A small image diffusion model, trained from scratch.
Model: 5.55M parameters, 64-pixel images, arch unet, norm layernorm, activation silu, widths [64, 128, 192].
Training: adamw at rate 0.0037, 9800 steps.
Data: trained on aerial photos of the United States (SatlasPretrain), 203450 training examples, 6.2 epochs.
Rows from block 12, named by matrix and row number. Each number is 128 + 24 x the weight over the matrix's rms, rounded and kept within 0 to 255. All counts start at 0. Numbers have three digits each.
# convs0: first 3x3 conv (model.decb.0.2.convs.0.weight, 128x128x3x3), inputs 26-38, a 3x3 kernel for each
convs0.59:152124103120126098128118140133149122133131146179117186142135098126155105147123144135112123134119108130142138156127115106112124110121151140148129124102137127139168126148106132121138115135159120103105079150119099116140146114159132137116151130155116115095120129145090117096102129113093132101134134112137110093117097114145151109159147167137108112116106143
convs0.60:147150100125143131137123132134157157117137135128116140142139126125113153127123148127124135152153144163151095094136117130094143107148129131139160155162169154189169122130110151147131160163099129106119093122142130150136156140128117117153144136178114117137152138134124155113146140180141115152094122123114128102111107135115136149164112113146117170115173127
convs0.61:176153133160157142152143158177161108133129175106132126141130146103139109141102153123163156142140137121116161104145115113121086097132136132163126132168140142143144126110138129120147134108141119137101102154103095118147137144137135124152140115139094148134138091123118172172148103095169142112084113124156117125152133122088129130136147147195136154134146130
convs0.62:201146144153192166187160149144110107107113127112100087134161142170119132118149097107085089110117119097129102131145164131136133161165122142120097098117109116104088161142138091132157159140172095126121157116122132109136135122083138168143120102105093158137098090119126126126157124146120147123094097109137137122103117121131148096155119132184168112122119128
convs0.63:101105121127082116107082074127123139138144108132155110090112110111077085075104087135090092144090151108107149119112145128104105106115104123124124119132126113124119142125103121120135130146104134154158173157155171157163072063088089088088079073080134153145192157130163165163154150145162184174200159141144168128142161132143164145130108102102094088106117102
convs0.64:130134134132131130111098137111175128157136137123136142138154162112116151138129125139142118132154130133129143144130081144113121137100158141122098125104125195113130128167136141147125166177118115140116127133129114122152170125122119159186115127149142142138107133115125141102095097116144098090117119119097107136122127118142120131166124125174146094136097135
convs0.65:118098140110149148136118100168147164124112118141133142129127130109137145126116155139135151172122126172129157084080114054068102105085113124186140154137130140129129121121105126106083142084105107136150176096093103114107109143164148144136098155138114089135126151112129095147145161111144127103102102102120117131145137131126116113133122147164109130102131127
convs0.66:108126137123112076130107150146139086146135132097147145102119123097139157155128133125127124122136126117106150146142124151165124130155137108109124121111115093114057077126135125143127139149107142123098161141137093133135114135135115149129116117118163122119132123117107155140132160151133144113129150140117157115141130138126126128108079089082113103100103113
convs0.67:123119126135135160109124127161097099111116153144153105137120139178138160098108142137104105136115188125095135125152145137107102120141132145098144113124121100125093123137147148142139138141147117111142145143116143118133148096118131103116133123081135063122098119119140142110116114126127116102121119112135126122142180123117134081142133162160127145125128141
convs0.68:112102091163100122122124122136096171125177140102140139122107125129119109137118127188152124073153116106135133131120119128127130112099126125117138095141121138135143129110115083098122142127118128116089113147123138122115134110160132160129138129125124137118129132150143141144112124127106173137175136131133105132135140130113097145094081121137117103124107130
convs0.69:131139119130171133126142167110131117137159118188168145116122160131153138099112159130125115127121115157142128107116153136095124159128111174080121158124113143116137126125128152150128124164144148141182112116097106119088122135179155111118121173125114116102131127095120141110154113107104135113130151113093153121142138109146130102179168158144156163121129134
convs0.70:108104114166126151121154139096113085132132119116086098113141128134140159112120124126113127101127137127109100093119099096109141175123147094090128111082120138096074111129162146148138153117157130122115127091136156115103136143117142135160105102160148142131120111128164162127083142116122149121144097092108119149116118155078125161182110158125121148138142123
convs0.71:078111099077107104126114126125106121164092154164133145120125136131154151166136149104112151125109132096111124117144138147138156142139175161131136157139145187165164116145164146134109120125162133175121114115136167123099156117144106169117144122139121140146148119105138111113140090116081129076138148128138127123119138117118118111099114105119107119110095080
convs0.72:114116174189159144119139172139120129140111161132146175110126140121156143137136137148135108117146126139099139150144137173156157159128164164132127125121116103130093137148115142130138125127155123125124120123127116098102108118133132130143110155141127103104151127103137128137138150150137134171163100139137160180127119109140174138142120163149150142134132110
convs0.73:102153150121143124120133184091092111120094119159152128144150148138163178122151129156106124110095135128099126114121116145138129114138131116137123124139118133127119118156122153113117155133164114132145114131095126135120131135151124119128137144144124155144089164118126117120134106113114120127130102120133151117130136131111122121129122110127161122139110105
convs0.74:110132123154151140133124151163116111143148158119177113101141119126118119170141138107093099104081110073076112133128138124112136129136132114078105095148165115128085133112098067093117093113119156112106127164139148128106104134101119120146126094127124142124132127145129097138115141111098092156105143117146130122142108112128131127151145172140133130134132140
convs0.75:120127137117128132122125110134153169134135146145123131133149166107126164167090101156157151176126139151152177095116099116136140124139115126165093159106105118138136097110110124140136106112136143122108128125113095148140131184134105141155092076098128112097125100124159129121108114096108151129131146107108071110143135127159134123144108131124147122144141116
convs0.76:143186151142174138165154115088111116128107085083116116114079133104083149153135144121093112127117105122128142137135140143132135134125120116116144105095134130135115147137141125121137148154127131157131140123125105124152128103129114115093121108162125131149139136146124124115125095133148124140106120137113164136128137116137155109129131118147137156189075158
convs0.77:180136164131178157150124133121130102101116109145103131138154120116140110118143136137118162137123154100093138102161100106115123129111165120116132139126150129131133157118146127116105156119106130115083160107125137131111147120132152116151104155135112131117131092124111109134075129144132107139121160158107114159124127155111126141139090110097084110087076090
convs0.78:105123130082126107064073118131111146088128100129097119136187149114127126116148151100138136148154086153125133151146136135134112096133133161156108141124140129134130089114089079112120126115042140112142127109130116098117143136124134161144121103127126108146127157151127103125144133119127086137175130149118109129109135128135138123116150156119131123145135122
convs0.79:066098097108073092114124081139088120139121119154132129102102112039099105118079107160155148148115120127091142118128119115134124145093098148121130156108112125140121123153123136145141126104123162184167133139142165163156077081094096080100113050093168152134176163173125161180154164180149098151144162152160189163163147140129138160158097119118090141110111102
convs0.80:140129110151142099136139157114157117138131080129125119135110104159125114107108138140109106131150122132113091099113181108110108132116137128118151117124137124101140147124139139149126123107149132142114104126136129167136152104106124142133120150145137135082113104066101148129161141124133153127130106102150121152102122106088135122144138142150168130151143164
convs0.81:136136175124111102112116134114144087147103147162170160132140103161151162115144117114160139134142117129162149123145145119110111120103135133117122134097119112124137150116101119119134109134114140145088132153114107156146149116135142115118147152123103104140125152074151132147100153096121138136129130118123103065105118101129138098134151119126113135150101122
convs0.82:108106104111115079089101139074090098112107119125139104094110155088085107089122090086081093119115096107097110102132100117126141091099115125104131109112135164094117173139134126094151136097118155134125115183190146156162094096051056055100097068055154139182156186194131138152138147114131150111135130124174116162156141135130178158087105089123101133122155108
convs0.83:170097144139120112112103113097094131117143129139114121182149148151142146120134163155153131103154173128155157124100146105091133092129108130119140129120137145133124155146160160162156143160152126127123111140118140130094126125151133147129154122133122137117147107141143141121156154116123147132092141122117118141153159100140126124122136172098160117175120146
convs0.84:138170127166154122121166109103125151100133096127129113112126120123130139142121114133143099126130105138105122134133134134102145141118142145111148149129095179133151144108137152129156100147176117145117123130127102121137130127158120144114146146137124120098109166098131135106132150119102147119101156114134105112116114121133117145136150146146142106167132156
convs0.85:171151168150190147182178141141145167190132185158150151127137147157141130098113143162129157129140130150113111150136108151120152178137132161144134120151160126144129110104152125091141139114155128128130112128150105152139139139145122135154172160173102146115147108125139140155093113138149118142119135152129111110100143116141125148132178121110169126143128097
convs0.86:150172192108167139140152170177116137127102143150130137109163140147145142139122175148108114121093128109094103125127121137125151142115124119112116087140108113102098129152129140144162138150101112109153129082147111138154142134125150134098112122134114102105132122133136131097121125106097134107126145144110127130112140138155143141129114179157131142135114123
convs0.87:143159124128131141107099129134158131129132151144093121122101123137151096117115146110125130123135097130129105153142149141127137135140104104118095126096118119116111137115126146122106117129135131116165131097144138150149100110100136150126102146134152149153107122129152150138138167141126111083137127130126135131145158132158168152114100126116106124086071103
convs0.88:184149123138134110106136147093132094104119139110086095087154132118091161117159122134152096140133140125071140122129097114133105095099091152165147138193144127114118131121116167092149149161140124136110147129147137100125123103128132169137096118119140116124113125098139147112106136179154093084148106127153119114141121144166167170124120113072102094104146120
convs0.89:117135122129126113132138150085135123142159118141098147153155135128105159115091138142193135132145174131122116114131112106124110087142123099117108139150094127148123127128134093116097146116137167128111113156100114122137156126108135113128091122125128109146095161144112119161122155148156096139125094135124106154124162118081139152098083097104082127092095135
convs0.90:159133165140131159150092158168102120116093128139089126132153139154154125096133171137148110128119153159143113101123168129138105087138141128095104104120113123087151195124144175122182156131131098127110129124167160118150111151140125122128149145105127109137157123144104127149110144104149136149112105114107112119127112127110121153160146158162140121143163137
convs0.91:093130107084149119150146097139148175161121154130127135122123100114120119144134119145111176143111095144128127148137122175131140161137142142146148188156125164160168115100108090112162145115156096138154157131158094112123141122123101150121173172149111148121151119116105146109137094128138110142132110135158143100134080105092082114155139094163159118162142152
convs0.92:112139089128115121118154094129128152143147118153103136092094109107121135128107122137131124133112125154171135137092111122103187149148129136131138118149123132143134132124126150127110089084119132055113134132107108140125098139146139155126120138148122148099104158140106122130151077099142136127154127098118154135108105118094128101118121125150064129129112161
convs0.93:076085119110151111127108127146094150109104126125133116136126160156122164174150130162104157129136077132132124150150123147192135099132128131130074113141108099112107107098068148095152117118126144094128153095098111088119132110086103153115125122123127143161152124165131129098135082157128139112097119148109144146167161106106133123089108086108104126116112083
convs0.94:121149136143105160124138141076148140074134094128158105118117152131141144093184115145174154154149108137164125101095105097117129118104093132111123089121130137125124138167163169141178138159122143132127126129146115120134161112113161125134158147103165132129097135100128141137160111101140112136135110106114080155131155145146129116182177146131155174142167166
convs0.95:122146156155120147144168167124119140118144116118149122162170128160155132170107111135120101152155115093112134139147109122155110110119110129140135180137146154129137137147160173144175138141164122133127107107111150137132107172166134160155120141136142131106133120111125136156142137145138112122136128097150128142127120108114149155134139133142149161117133151
convs0.96:146124116132142148115100135169124140147169132100133139157143132146139097165140113112098142127120102177150101143124133116133149098146124095124124107140145141119140102103149135136101123125101115130106114125154158104114136128139136144156172124125072153128134151140117134110113108173113120142084127145063153113113141128111115144099114107108113152135123156
convs0.97:123116086101170080110137118115125125121152147119140139121121150122096159097130129145120111132141133142119110145133155143185154134117139114130135116146153128115126089139143125152098140132139142130130093110146144095146163119130155117122155130127135137090119128148134116110119129148141145109168127134153122138104115118099158130107145098125114102115139143
convs0.98:119138141124141126147107147151139116141156113156152172132149144160129134163170118140142147171145105114150151129143136118104132127131107147113109103128131126093129152151159128110156162145107141130124150113166115133162132129145122152126170111141097162132162138123150115121140128130131144116123120100141133115174143186124147167152132135146145159131166125
convs0.99:115124114075136152125145129107096105100124110127106135133145145116109101132162133144130141160171106147120144124121134144139122143123098104086161099105119096111120133123089132090126105096100136127153127145137132119122125130129147121117122139127140147139110112111109123151139123112118150109132097118171129131144128141112127141071122137139143116122139132
convs0.100:115116146115135113131132092131147125143117138143154111169127073119149114137134102164126150120152126137154130119140128116120126163138128157112133129155117091102116100102142146085116091124106147143130097136142106121107133142123105126131160118137126133136118159134107135159132121161131141109134126148136133139138152141131127148141110126145139123099140141
convs0.101:113098086135137120116129150131138146116128159173125143156148105135121150129138145119141139135148111143120149133139122158111113120096130138127128103136122143161150123129121132117141146133104105108118108142111145109094155148132141163111144141141087110122131108121135100105114156138150121136148144123118101144120128093114125126117133111136134109112137105
convs0.102:138147108100151100097139090159146132132125118150148126123154135134112100117100138107145133128152144158154121149106118135155118137118138174171139154194152154144137169141113161173110103126145178149124136105143148093109165121146170174146123119124136127146148080175148152128135136163110114128133144144130105136127143141099133124136129069097085111057086097
convs0.103:119146168187176116110169156115123161149147139109127113131134144109115100125127127149117143107139097104135156107132106130154140126125119117088125102113122089097127139146144146116154178131150140117135141163124141096106128141148142103110142119162126122139141139135143112113104136138117121125100142098110130138092117130137124103121188156142172109118164133
convs0.104:099108158100137132146166135106120102135140149124146129136153158110134151111149148121125127121135109081119116118128100121135108113123086118142111105134107113160142159158139116146136103134103105109090140098144094092154119156152116130174103172148146101140131120102113131106149123132143133123121116112157136092147122090108120114085157128142095119131136154
convs0.105:129132164132152154145144109127161174158156157160167147130125144087144113149100122104115149139173129147130133119152148121148148159151147148162160123147162135164170137107135124141133162127155141169064134117126123142110140167141146117113141123121136121160158120108111139114098103103111089129118088148134180135097111147136126162121114109082101090088126130
convs0.106:155135134171145140112129140083151135103113139133128117155142118128139109152117143130200153116152122104123154082116112101105118113097134137156118108106110114105132163121159156153107096141150113150112139130133134112093134150121128099128131131122097115107122110156114149120103129117133153105142138143116148087121111105137137119117123136094140100158172107
convs0.107:119102101126145146147133091118115122106130122134127113147149135105128149171136132144103129131111125135094096087122099142142100101144101129135142124159149121119113146153153154117157104128100163115130127122128129134124098118118115164134154154130120132123136114115125093120128150118089092152098129083124142153130125131151132078142145133114133152122164137
convs0.108:161122107183125099161159120111095125110114176162130138156111089164117110104102126097116113101121108106120121112122148138160116151150146111127112129120107145106132143164129129148118138117127124086091130161150119105125131150142137108125143116141086120163086125114106120111140112095122153161114123134097092117086133111130149133156137141147143123124175144
convs0.109:120151134130152157130187150195168141154159148134139135094106132162119122112086087103142161132114123135121165151133150158125118187124162142135115147144154154117150112111098126174140104124134136121139112109081141105120169140125133160158132113099099136148121132142139169148108100122130127102135124119124144136133114147167150113168150108150139122105115130
convs0.110:148144126150144109141142136177129119134134131137151105103116071128115175140150161113136096125143142175100139158123095154193121150133142156158115148136125133127147149145152123115140175131122135107151124127123159129143130164142180140126140093134131102158127083148070136130122123102133094151128103116103128149152136139148116134100107133127125141113159125
convs0.111:132110097099089103119150121134134137132170120169161138135129128147105142159123140136164159112140150128172167119111115132121124133110089113144074128122152151126119124104135125093112124116114120093133130112154131140105119154118138134096136129124120144135135111141107116160101123140128127148116131155108111135115094143111151140188157136155154166135172133
convs0.112:106147123092124106092130133147118117128136140146134118119103126095134141114133155120158127149119137115145128181125107133083151154105169141120105140131102129115118129123130092113147107157147152113102135115115091113143152150176114142151141154158154124112163142139096158149147133108163125136146087128114108091122118121120099115160112126107122147144107141