config.toml
arch = "unet"
dataset = "aerial photos of the United States (SatlasPretrain)"
image_size = 64
conditioning = "none"
norm = "layernorm"
activation = "silu"
widths = [64, 128, 192]
beta1 = 0.95
beta2 = 0.99
grad_clip = 1.0
steps = 9800
Rows from block 2, named by matrix and row number. Rows with one number belong to one channel. Each number is 50 + 15 x the weight over its row's rms, rounded and kept within 0 to 99. All counts start at 0. After the name is the row's rms in percent of the matrix's.
# convs0: first 3x3 conv (model.enc.0.2.convs.0.weight, 64x64x3x3), inputs 0-4, a 3x3 kernel for each
# convs1: second 3x3 conv (model.enc.0.2.convs.1.weight, 64x64x3x3, transposed), outputs 0-4, a 3x3 kernel for each
convs0.11 093:60 60 49 53 51 34 42 58 45 39 65 48 31 70 61 60 38 45 49 63 57 57 26 40 51 43 67 46 40 32 68 63 54 36 59 49 74 46 45 59 83 37 52 43 51
convs0.12 099:48 51 51 47 46 50 54 48 50 54 20 41 29 27 47 58 36 45 54 51 51 51 27 39 51 58 34 26 45 37 23 43 47 34 26 48 26 51 46 31 50 47 58 50 45
convs0.13 092:55 43 52 56 52 50 48 50 53 47 42 40 59 81 54 58 83 67 48 60 49 47 58 67 57 70 51 42 15 37 39 64 62 56 40 62 67 81 58 84 55 53 62 90 60
convs0.14 162:44 61 45 49 76 57 45 59 51 38 27 24 30 35 32 39 24 19 58 63 54 26 42 43 45 39 76 47 40 49 33 44 58 44 36 50 41 38 60 57 54 44 39 33 42
convs0.15 079:43 56 48 40 65 49 45 37 46 55 51 38 41 30 46 48 26 58 56 50 67 34 06 73 52 58 58 58 66 57 71 25 57 64 78 50 60 47 59 23 64 52 58 55 59
convs0.16 070:41 91 50 40 36 47 42 41 49 63 47 36 49 41 55 47 34 55 45 13 76 51 47 62 48 65 57 49 72 61 66 42 42 54 47 47 43 85 58 48 72 56 49 44 45
convs0.17 081:40 35 59 39 48 40 48 43 47 42 53 27 47 71 31 48 37 47 60 54 54 51 73 41 69 68 79 36 60 54 36 64 50 52 43 45 70 57 63 99 33 59 86 92 55
convs0.18 101:53 51 45 42 36 49 48 48 52 48 70 45 79 97 74 50 70 73 71 71 59 72 58 72 68 68 34 58 79 67 73 76 65 55 69 53 41 47 21 30 91 41 25 48 44
convs0.19 091:46 43 42 78 19 61 38 41 35 66 52 49 37 38 50 50 52 41 29 38 46 08 41 63 55 68 59 55 47 32 60 30 53 51 57 57 75 63 55 61 56 16 74 48 34
convs0.20 089:53 27 45 39 12 21 44 39 36 54 32 45 36 40 21 55 32 35 69 47 61 50 59 56 58 49 62 54 57 52 39 36 29 50 40 51 48 45 41 42 49 51 56 56 56
convs0.21 120:58 26 53 59 30 46 58 53 44 54 49 36 51 37 34 61 40 34 41 68 75 46 71 39 45 47 45 68 37 36 55 58 40 48 41 45 38 44 42 62 32 45 57 40 59
convs0.22 089:46 30 37 42 08 23 45 41 45 60 37 24 34 24 00 47 21 24 51 55 29 45 44 00 55 58 21 35 21 49 37 45 56 45 29 47 51 44 52 59 07 54 29 33 61
convs0.23 100:53 64 54 75 26 60 56 56 53 34 41 46 42 70 88 54 66 34 44 50 45 40 99 64 39 67 50 43 24 37 46 54 52 46 61 62 41 89 70 83 04 38 35 36 48
convs0.24 082:44 31 52 42 26 58 44 38 48 55 58 55 52 24 49 38 45 61 45 56 59 52 00 70 49 49 53 52 65 51 54 54 41 57 66 59 45 49 45 45 54 49 57 52 45
convs0.25 091:36 49 54 67 59 44 58 61 45 36 63 63 61 99 82 39 50 72 60 68 58 57 38 51 72 62 37 65 47 62 79 91 83 57 58 57 47 53 70 55 68 77 59 47 50
convs0.26 099:51 58 56 60 64 53 54 55 54 59 61 35 64 99 49 45 24 67 47 53 50 56 43 40 37 46 56 59 22 52 39 18 53 68 39 69 47 64 69 63 05 49 55 33 57
convs0.27 088:44 36 51 59 12 49 45 66 53 53 59 53 61 22 35 56 79 61 75 68 73 75 73 62 49 61 39 44 60 55 77 83 95 71 41 58 69 26 70 26 66 51 44 38 41
convs0.28 101:49 54 52 49 68 54 51 54 52 45 75 58 58 00 38 46 83 49 62 59 55 49 49 54 59 57 50 44 73 40 35 99 85 52 44 31 59 54 44 39 82 62 80 70 57
convs0.29 106:48 40 48 49 55 44 52 44 53 46 62 51 41 73 56 47 34 55 59 66 48 59 03 46 57 27 44 54 69 71 65 03 47 46 39 44 54 40 18 43 90 92 54 31 33
convs0.30 091:47 40 53 61 54 68 48 51 47 59 46 49 48 98 64 38 38 56 44 31 49 58 85 15 43 51 41 44 33 43 31 99 43 58 60 59 37 39 37 82 23 23 75 20 49
convs0.31 097:55 50 49 61 43 52 56 56 47 56 58 50 52 21 41 62 87 47 49 51 43 45 43 62 48 40 55 42 82 49 55 99 78 41 18 71 55 45 51 21 92 65 50 48 43
convs0.32 097:63 76 55 43 68 69 47 40 62 40 58 62 30 09 25 32 47 30 28 68 44 21 18 50 44 49 45 24 51 46 51 44 41 40 38 47 26 56 69 36 22 19 25 22 44
convs0.33 102:46 46 52 48 66 56 50 50 57 62 70 53 85 48 39 62 62 43 32 56 50 75 65 29 47 11 41 48 39 55 18 59 67 59 50 45 25 62 48 01 58 62 61 50 64
convs0.34 097:48 47 52 46 58 60 60 56 50 72 64 49 66 06 32 58 69 70 54 52 50 50 75 36 49 57 50 60 76 44 27 61 18 48 61 48 33 40 47 36 99 73 33 48 50
convs0.35 104:42 45 42 59 48 55 45 48 49 47 63 62 64 31 70 48 58 58 52 35 49 59 66 47 49 47 44 59 63 63 54 26 49 40 45 44 65 43 51 47 28 31 60 44 46
convs0.36 092:48 61 67 52 48 79 54 57 57 47 42 35 47 17 51 36 34 35 57 54 37 40 54 16 56 42 32 44 38 21 42 72 51 53 43 46 14 64 32 44 46 38 32 34 53
convs0.37 088:54 48 48 51 52 46 53 64 70 74 63 43 65 41 50 49 47 57 50 42 57 56 57 77 36 36 49 61 46 55 57 36 61 45 56 68 83 44 56 56 75 81 72 85 99
convs0.38 103:51 52 49 40 58 65 54 57 54 46 35 39 29 47 35 30 47 40 55 44 51 52 36 57 46 44 27 55 47 52 61 59 52 59 57 47 50 13 08 49 16 29 24 10 00
convs0.39 088:54 51 52 51 54 60 42 32 55 49 37 50 47 12 46 26 42 39 48 41 39 18 46 34 36 21 40 42 40 49 27 63 42 38 18 43 48 41 58 46 31 41 42 13 49
convs0.40 103:51 51 53 56 50 53 54 47 54 47 56 49 52 88 21 47 60 64 45 40 58 40 73 51 33 74 63 52 43 45 54 87 63 61 58 49 46 66 65 37 16 33 46 59 67
convs0.41 119:49 45 45 52 51 40 48 44 48 69 04 64 55 00 65 50 64 33 47 53 53 57 18 44 56 65 63 45 37 39 43 18 34 61 27 66 52 50 55 65 00 04 39 53 71
convs0.42 105:50 25 47 54 72 39 49 48 36 52 28 39 76 31 37 48 50 37 46 64 30 40 76 48 26 40 40 36 35 21 47 46 48 46 39 60 45 33 51 65 54 59 48 58 46
convs0.43 140:67 19 52 76 29 33 81 67 64 45 49 62 44 34 59 62 60 62 27 22 41 36 48 38 35 38 43 53 38 57 34 48 44 52 28 51 36 69 52 69 60 45 34 46 40
convs0.44 099:53 53 53 46 64 48 52 46 52 46 60 48 68 60 34 33 23 59 50 57 61 60 59 55 63 68 43 39 43 48 35 99 49 45 68 54 50 28 52 62 48 59 53 57 55
convs1.11 104:48 36 65 79 80 38 50 73 53 45 52 38 36 68 61 40 52 39 55 77 65 62 61 46 57 83 53 56 45 50 48 52 52 52 30 49 48 52 39 59 48 42 39 48 62
convs1.12 078:61 58 61 54 52 22 83 39 03 65 41 46 52 68 50 46 55 60 45 42 55 65 31 46 44 51 71 48 56 40 42 69 62 33 77 35 54 78 33 57 80 37 67 41 47
convs1.13 067:53 32 65 49 46 57 50 41 41 41 60 57 51 54 35 42 63 39 58 63 33 54 81 62 46 56 48 37 55 49 52 66 40 53 43 46 36 31 59 22 10 24 49 61 49
convs1.14 121:64 54 38 47 52 39 46 48 34 42 36 52 25 52 21 47 69 50 44 47 54 41 65 51 54 55 63 49 46 53 68 73 60 44 36 47 62 51 61 69 55 35 49 39 39
convs1.15 075:48 55 49 61 84 11 47 72 28 53 12 42 59 59 44 48 45 51 74 56 48 53 29 25 79 70 55 61 62 49 48 00 53 49 49 41 53 60 24 13 15 33 46 38 72
convs1.16 064:42 32 48 49 41 59 45 10 00 63 66 59 50 45 51 40 21 50 48 54 48 36 71 44 35 55 41 52 45 53 45 39 65 43 66 47 64 43 53 64 71 40 59 86 70
convs1.17 086:51 65 62 53 81 80 63 75 67 57 54 47 48 77 45 46 50 49 51 47 32 40 24 30 45 32 40 38 34 50 34 38 54 56 47 43 57 51 49 39 36 56 55 61 48
convs1.18 108:53 55 51 75 10 31 61 58 45 49 40 41 37 36 48 57 47 55 37 38 48 30 47 60 31 46 46 59 62 56 44 39 42 38 28 48 64 70 49 69 81 54 73 50 50
convs1.19 125:62 42 40 59 84 20 85 45 56 47 61 44 63 65 75 58 42 46 40 72 62 55 65 38 44 52 55 47 51 49 50 49 58 53 60 51 60 60 67 81 24 90 54 39 50
convs1.20 082:78 52 57 99 70 84 76 62 56 43 38 46 41 62 37 47 54 41 66 46 55 91 71 67 68 36 41 63 68 50 64 51 48 51 64 42 59 64 52 45 35 43 59 40 41
convs1.21 084:46 80 71 56 94 75 36 79 68 41 41 45 40 49 32 43 58 49 69 59 43 78 68 47 61 63 54 50 56 48 54 45 52 57 74 46 38 37 40 44 42 48 52 49 57
convs1.22 082:41 43 36 03 00 23 37 39 36 61 36 64 51 37 64 65 60 57 62 29 34 40 28 15 39 44 52 33 52 35 40 33 43 50 46 40 68 50 57 82 63 56 58 51 70
convs1.23 087:66 56 48 56 00 80 66 56 57 56 54 47 39 61 53 56 68 52 63 62 42 52 08 24 61 36 46 45 37 40 57 53 55 47 75 51 48 44 47 55 84 28 44 22 65
convs1.24 091:49 21 37 66 39 06 72 61 39 42 66 51 49 40 67 50 52 53 25 39 44 56 17 67 36 59 46 57 63 49 56 26 65 39 55 47 56 72 47 59 92 39 48 65 33
convs1.25 117:35 54 51 47 59 80 57 23 67 58 53 53 49 45 66 45 59 34 48 42 37 52 56 52 63 56 68 54 52 55 42 45 43 48 41 40 63 52 33 52 80 61 40 39 50
convs1.26 128:60 42 48 43 28 48 41 24 50 49 21 45 48 99 47 47 59 52 57 40 47 49 00 51 58 62 65 55 49 53 47 32 62 64 69 52 49 52 46 31 04 58 53 51 65
convs1.27 122:45 34 51 45 99 19 66 88 56 44 62 42 56 44 52 43 58 35 43 52 45 45 36 52 38 43 46 47 40 48 30 59 44 63 50 51 60 48 56 31 34 68 45 71 39
convs1.28 120:41 55 65 58 08 69 47 42 52 48 47 63 47 27 50 47 50 59 34 51 61 63 72 41 42 25 68 43 46 45 61 99 35 37 37 46 54 59 35 47 62 67 69 60 52
convs1.29 070:53 43 55 15 48 53 59 66 52 49 53 54 62 41 65 59 48 57 44 86 40 60 68 42 56 55 39 51 54 48 60 78 52 40 47 48 69 52 41 21 23 44 50 50 48
convs1.30 117:52 50 68 00 76 42 59 33 73 50 28 44 64 44 32 59 51 63 52 94 47 45 80 53 68 33 49 48 33 46 32 47 43 45 45 47 55 33 46 55 45 58 56 37 66
convs1.31 127:58 11 77 49 37 25 61 64 29 51 55 51 55 23 41 52 41 49 71 22 62 52 08 64 53 30 56 43 48 52 45 89 30 55 60 49 32 57 38 61 32 50 76 52 48
convs1.32 108:52 35 48 44 23 24 38 54 48 42 38 50 48 48 41 49 45 54 27 65 64 67 78 60 72 63 64 57 48 45 57 70 37 33 58 47 61 78 51 59 51 50 33 24 23
convs1.33 092:48 30 61 25 37 99 44 35 49 58 60 46 38 42 56 52 59 65 38 40 52 70 47 69 48 20 62 57 60 56 40 60 55 47 56 68 27 46 50 51 78 56 57 46 36
convs1.34 111:63 45 24 49 63 78 58 44 55 44 56 46 36 07 52 51 60 44 60 19 47 42 99 43 62 05 53 46 57 44 39 59 47 56 67 53 53 70 69 59 52 48 47 41 41
convs1.35 071:54 52 54 52 42 59 35 43 68 50 54 50 42 67 46 49 48 39 42 53 49 31 40 58 43 50 34 49 42 51 49 87 54 48 56 43 50 40 44 49 82 34 47 49 59
convs1.36 117:35 31 43 04 72 65 25 69 57 51 44 52 56 48 76 60 70 69 42 50 29 64 56 52 45 46 43 65 49 40 54 61 53 67 54 53 53 35 35 88 65 89 40 54 44
convs1.37 117:43 00 29 80 72 51 79 61 64 46 50 56 49 23 41 55 50 41 30 56 68 60 34 82 57 48 73 46 37 35 51 46 53 54 56 49 47 56 45 56 43 60 65 57 61
convs1.38 086:53 56 56 55 99 72 49 45 42 50 76 50 42 51 43 47 61 52 60 45 47 52 25 63 47 56 62 59 64 44 62 45 46 56 53 49 64 88 65 76 96 63 56 39 47
convs1.39 085:33 47 54 59 99 60 51 42 47 38 46 52 45 36 54 40 49 49 51 39 53 58 81 29 56 59 57 56 36 62 45 64 43 52 57 37 28 60 52 44 42 60 44 52 56
convs1.40 074:55 49 45 29 99 32 54 46 54 39 58 47 22 41 51 44 57 49 58 44 52 63 43 57 52 48 49 52 46 48 48 74 42 45 50 52 42 48 42 47 16 51 54 63 42
convs1.41 076:46 67 48 65 34 74 46 40 65 57 47 39 54 13 46 49 41 44 56 48 51 32 54 33 52 51 37 63 55 42 56 35 49 57 58 65 46 42 50 60 49 70 55 58 77
convs1.42 062:63 56 53 89 53 71 57 60 78 41 50 51 37 05 56 45 29 45 48 46 56 35 36 51 53 44 60 63 43 64 30 25 52 45 61 30 49 49 61 46 10 76 65 55 43
convs1.43 112:44 40 75 19 48 76 44 45 85 71 52 43 66 60 57 68 70 48 61 53 64 31 50 47 48 67 46 41 34 52 48 42 33 56 47 54 72 39 36 77 34 29 59 32 40
convs1.44 117:58 82 34 43 92 18 73 36 70 46 65 55 72 30 73 46 53 35 51 55 62 40 80 32 63 41 37 45 64 49 58 85 38 42 58 45 61 36 65 41 21 65 56 57 48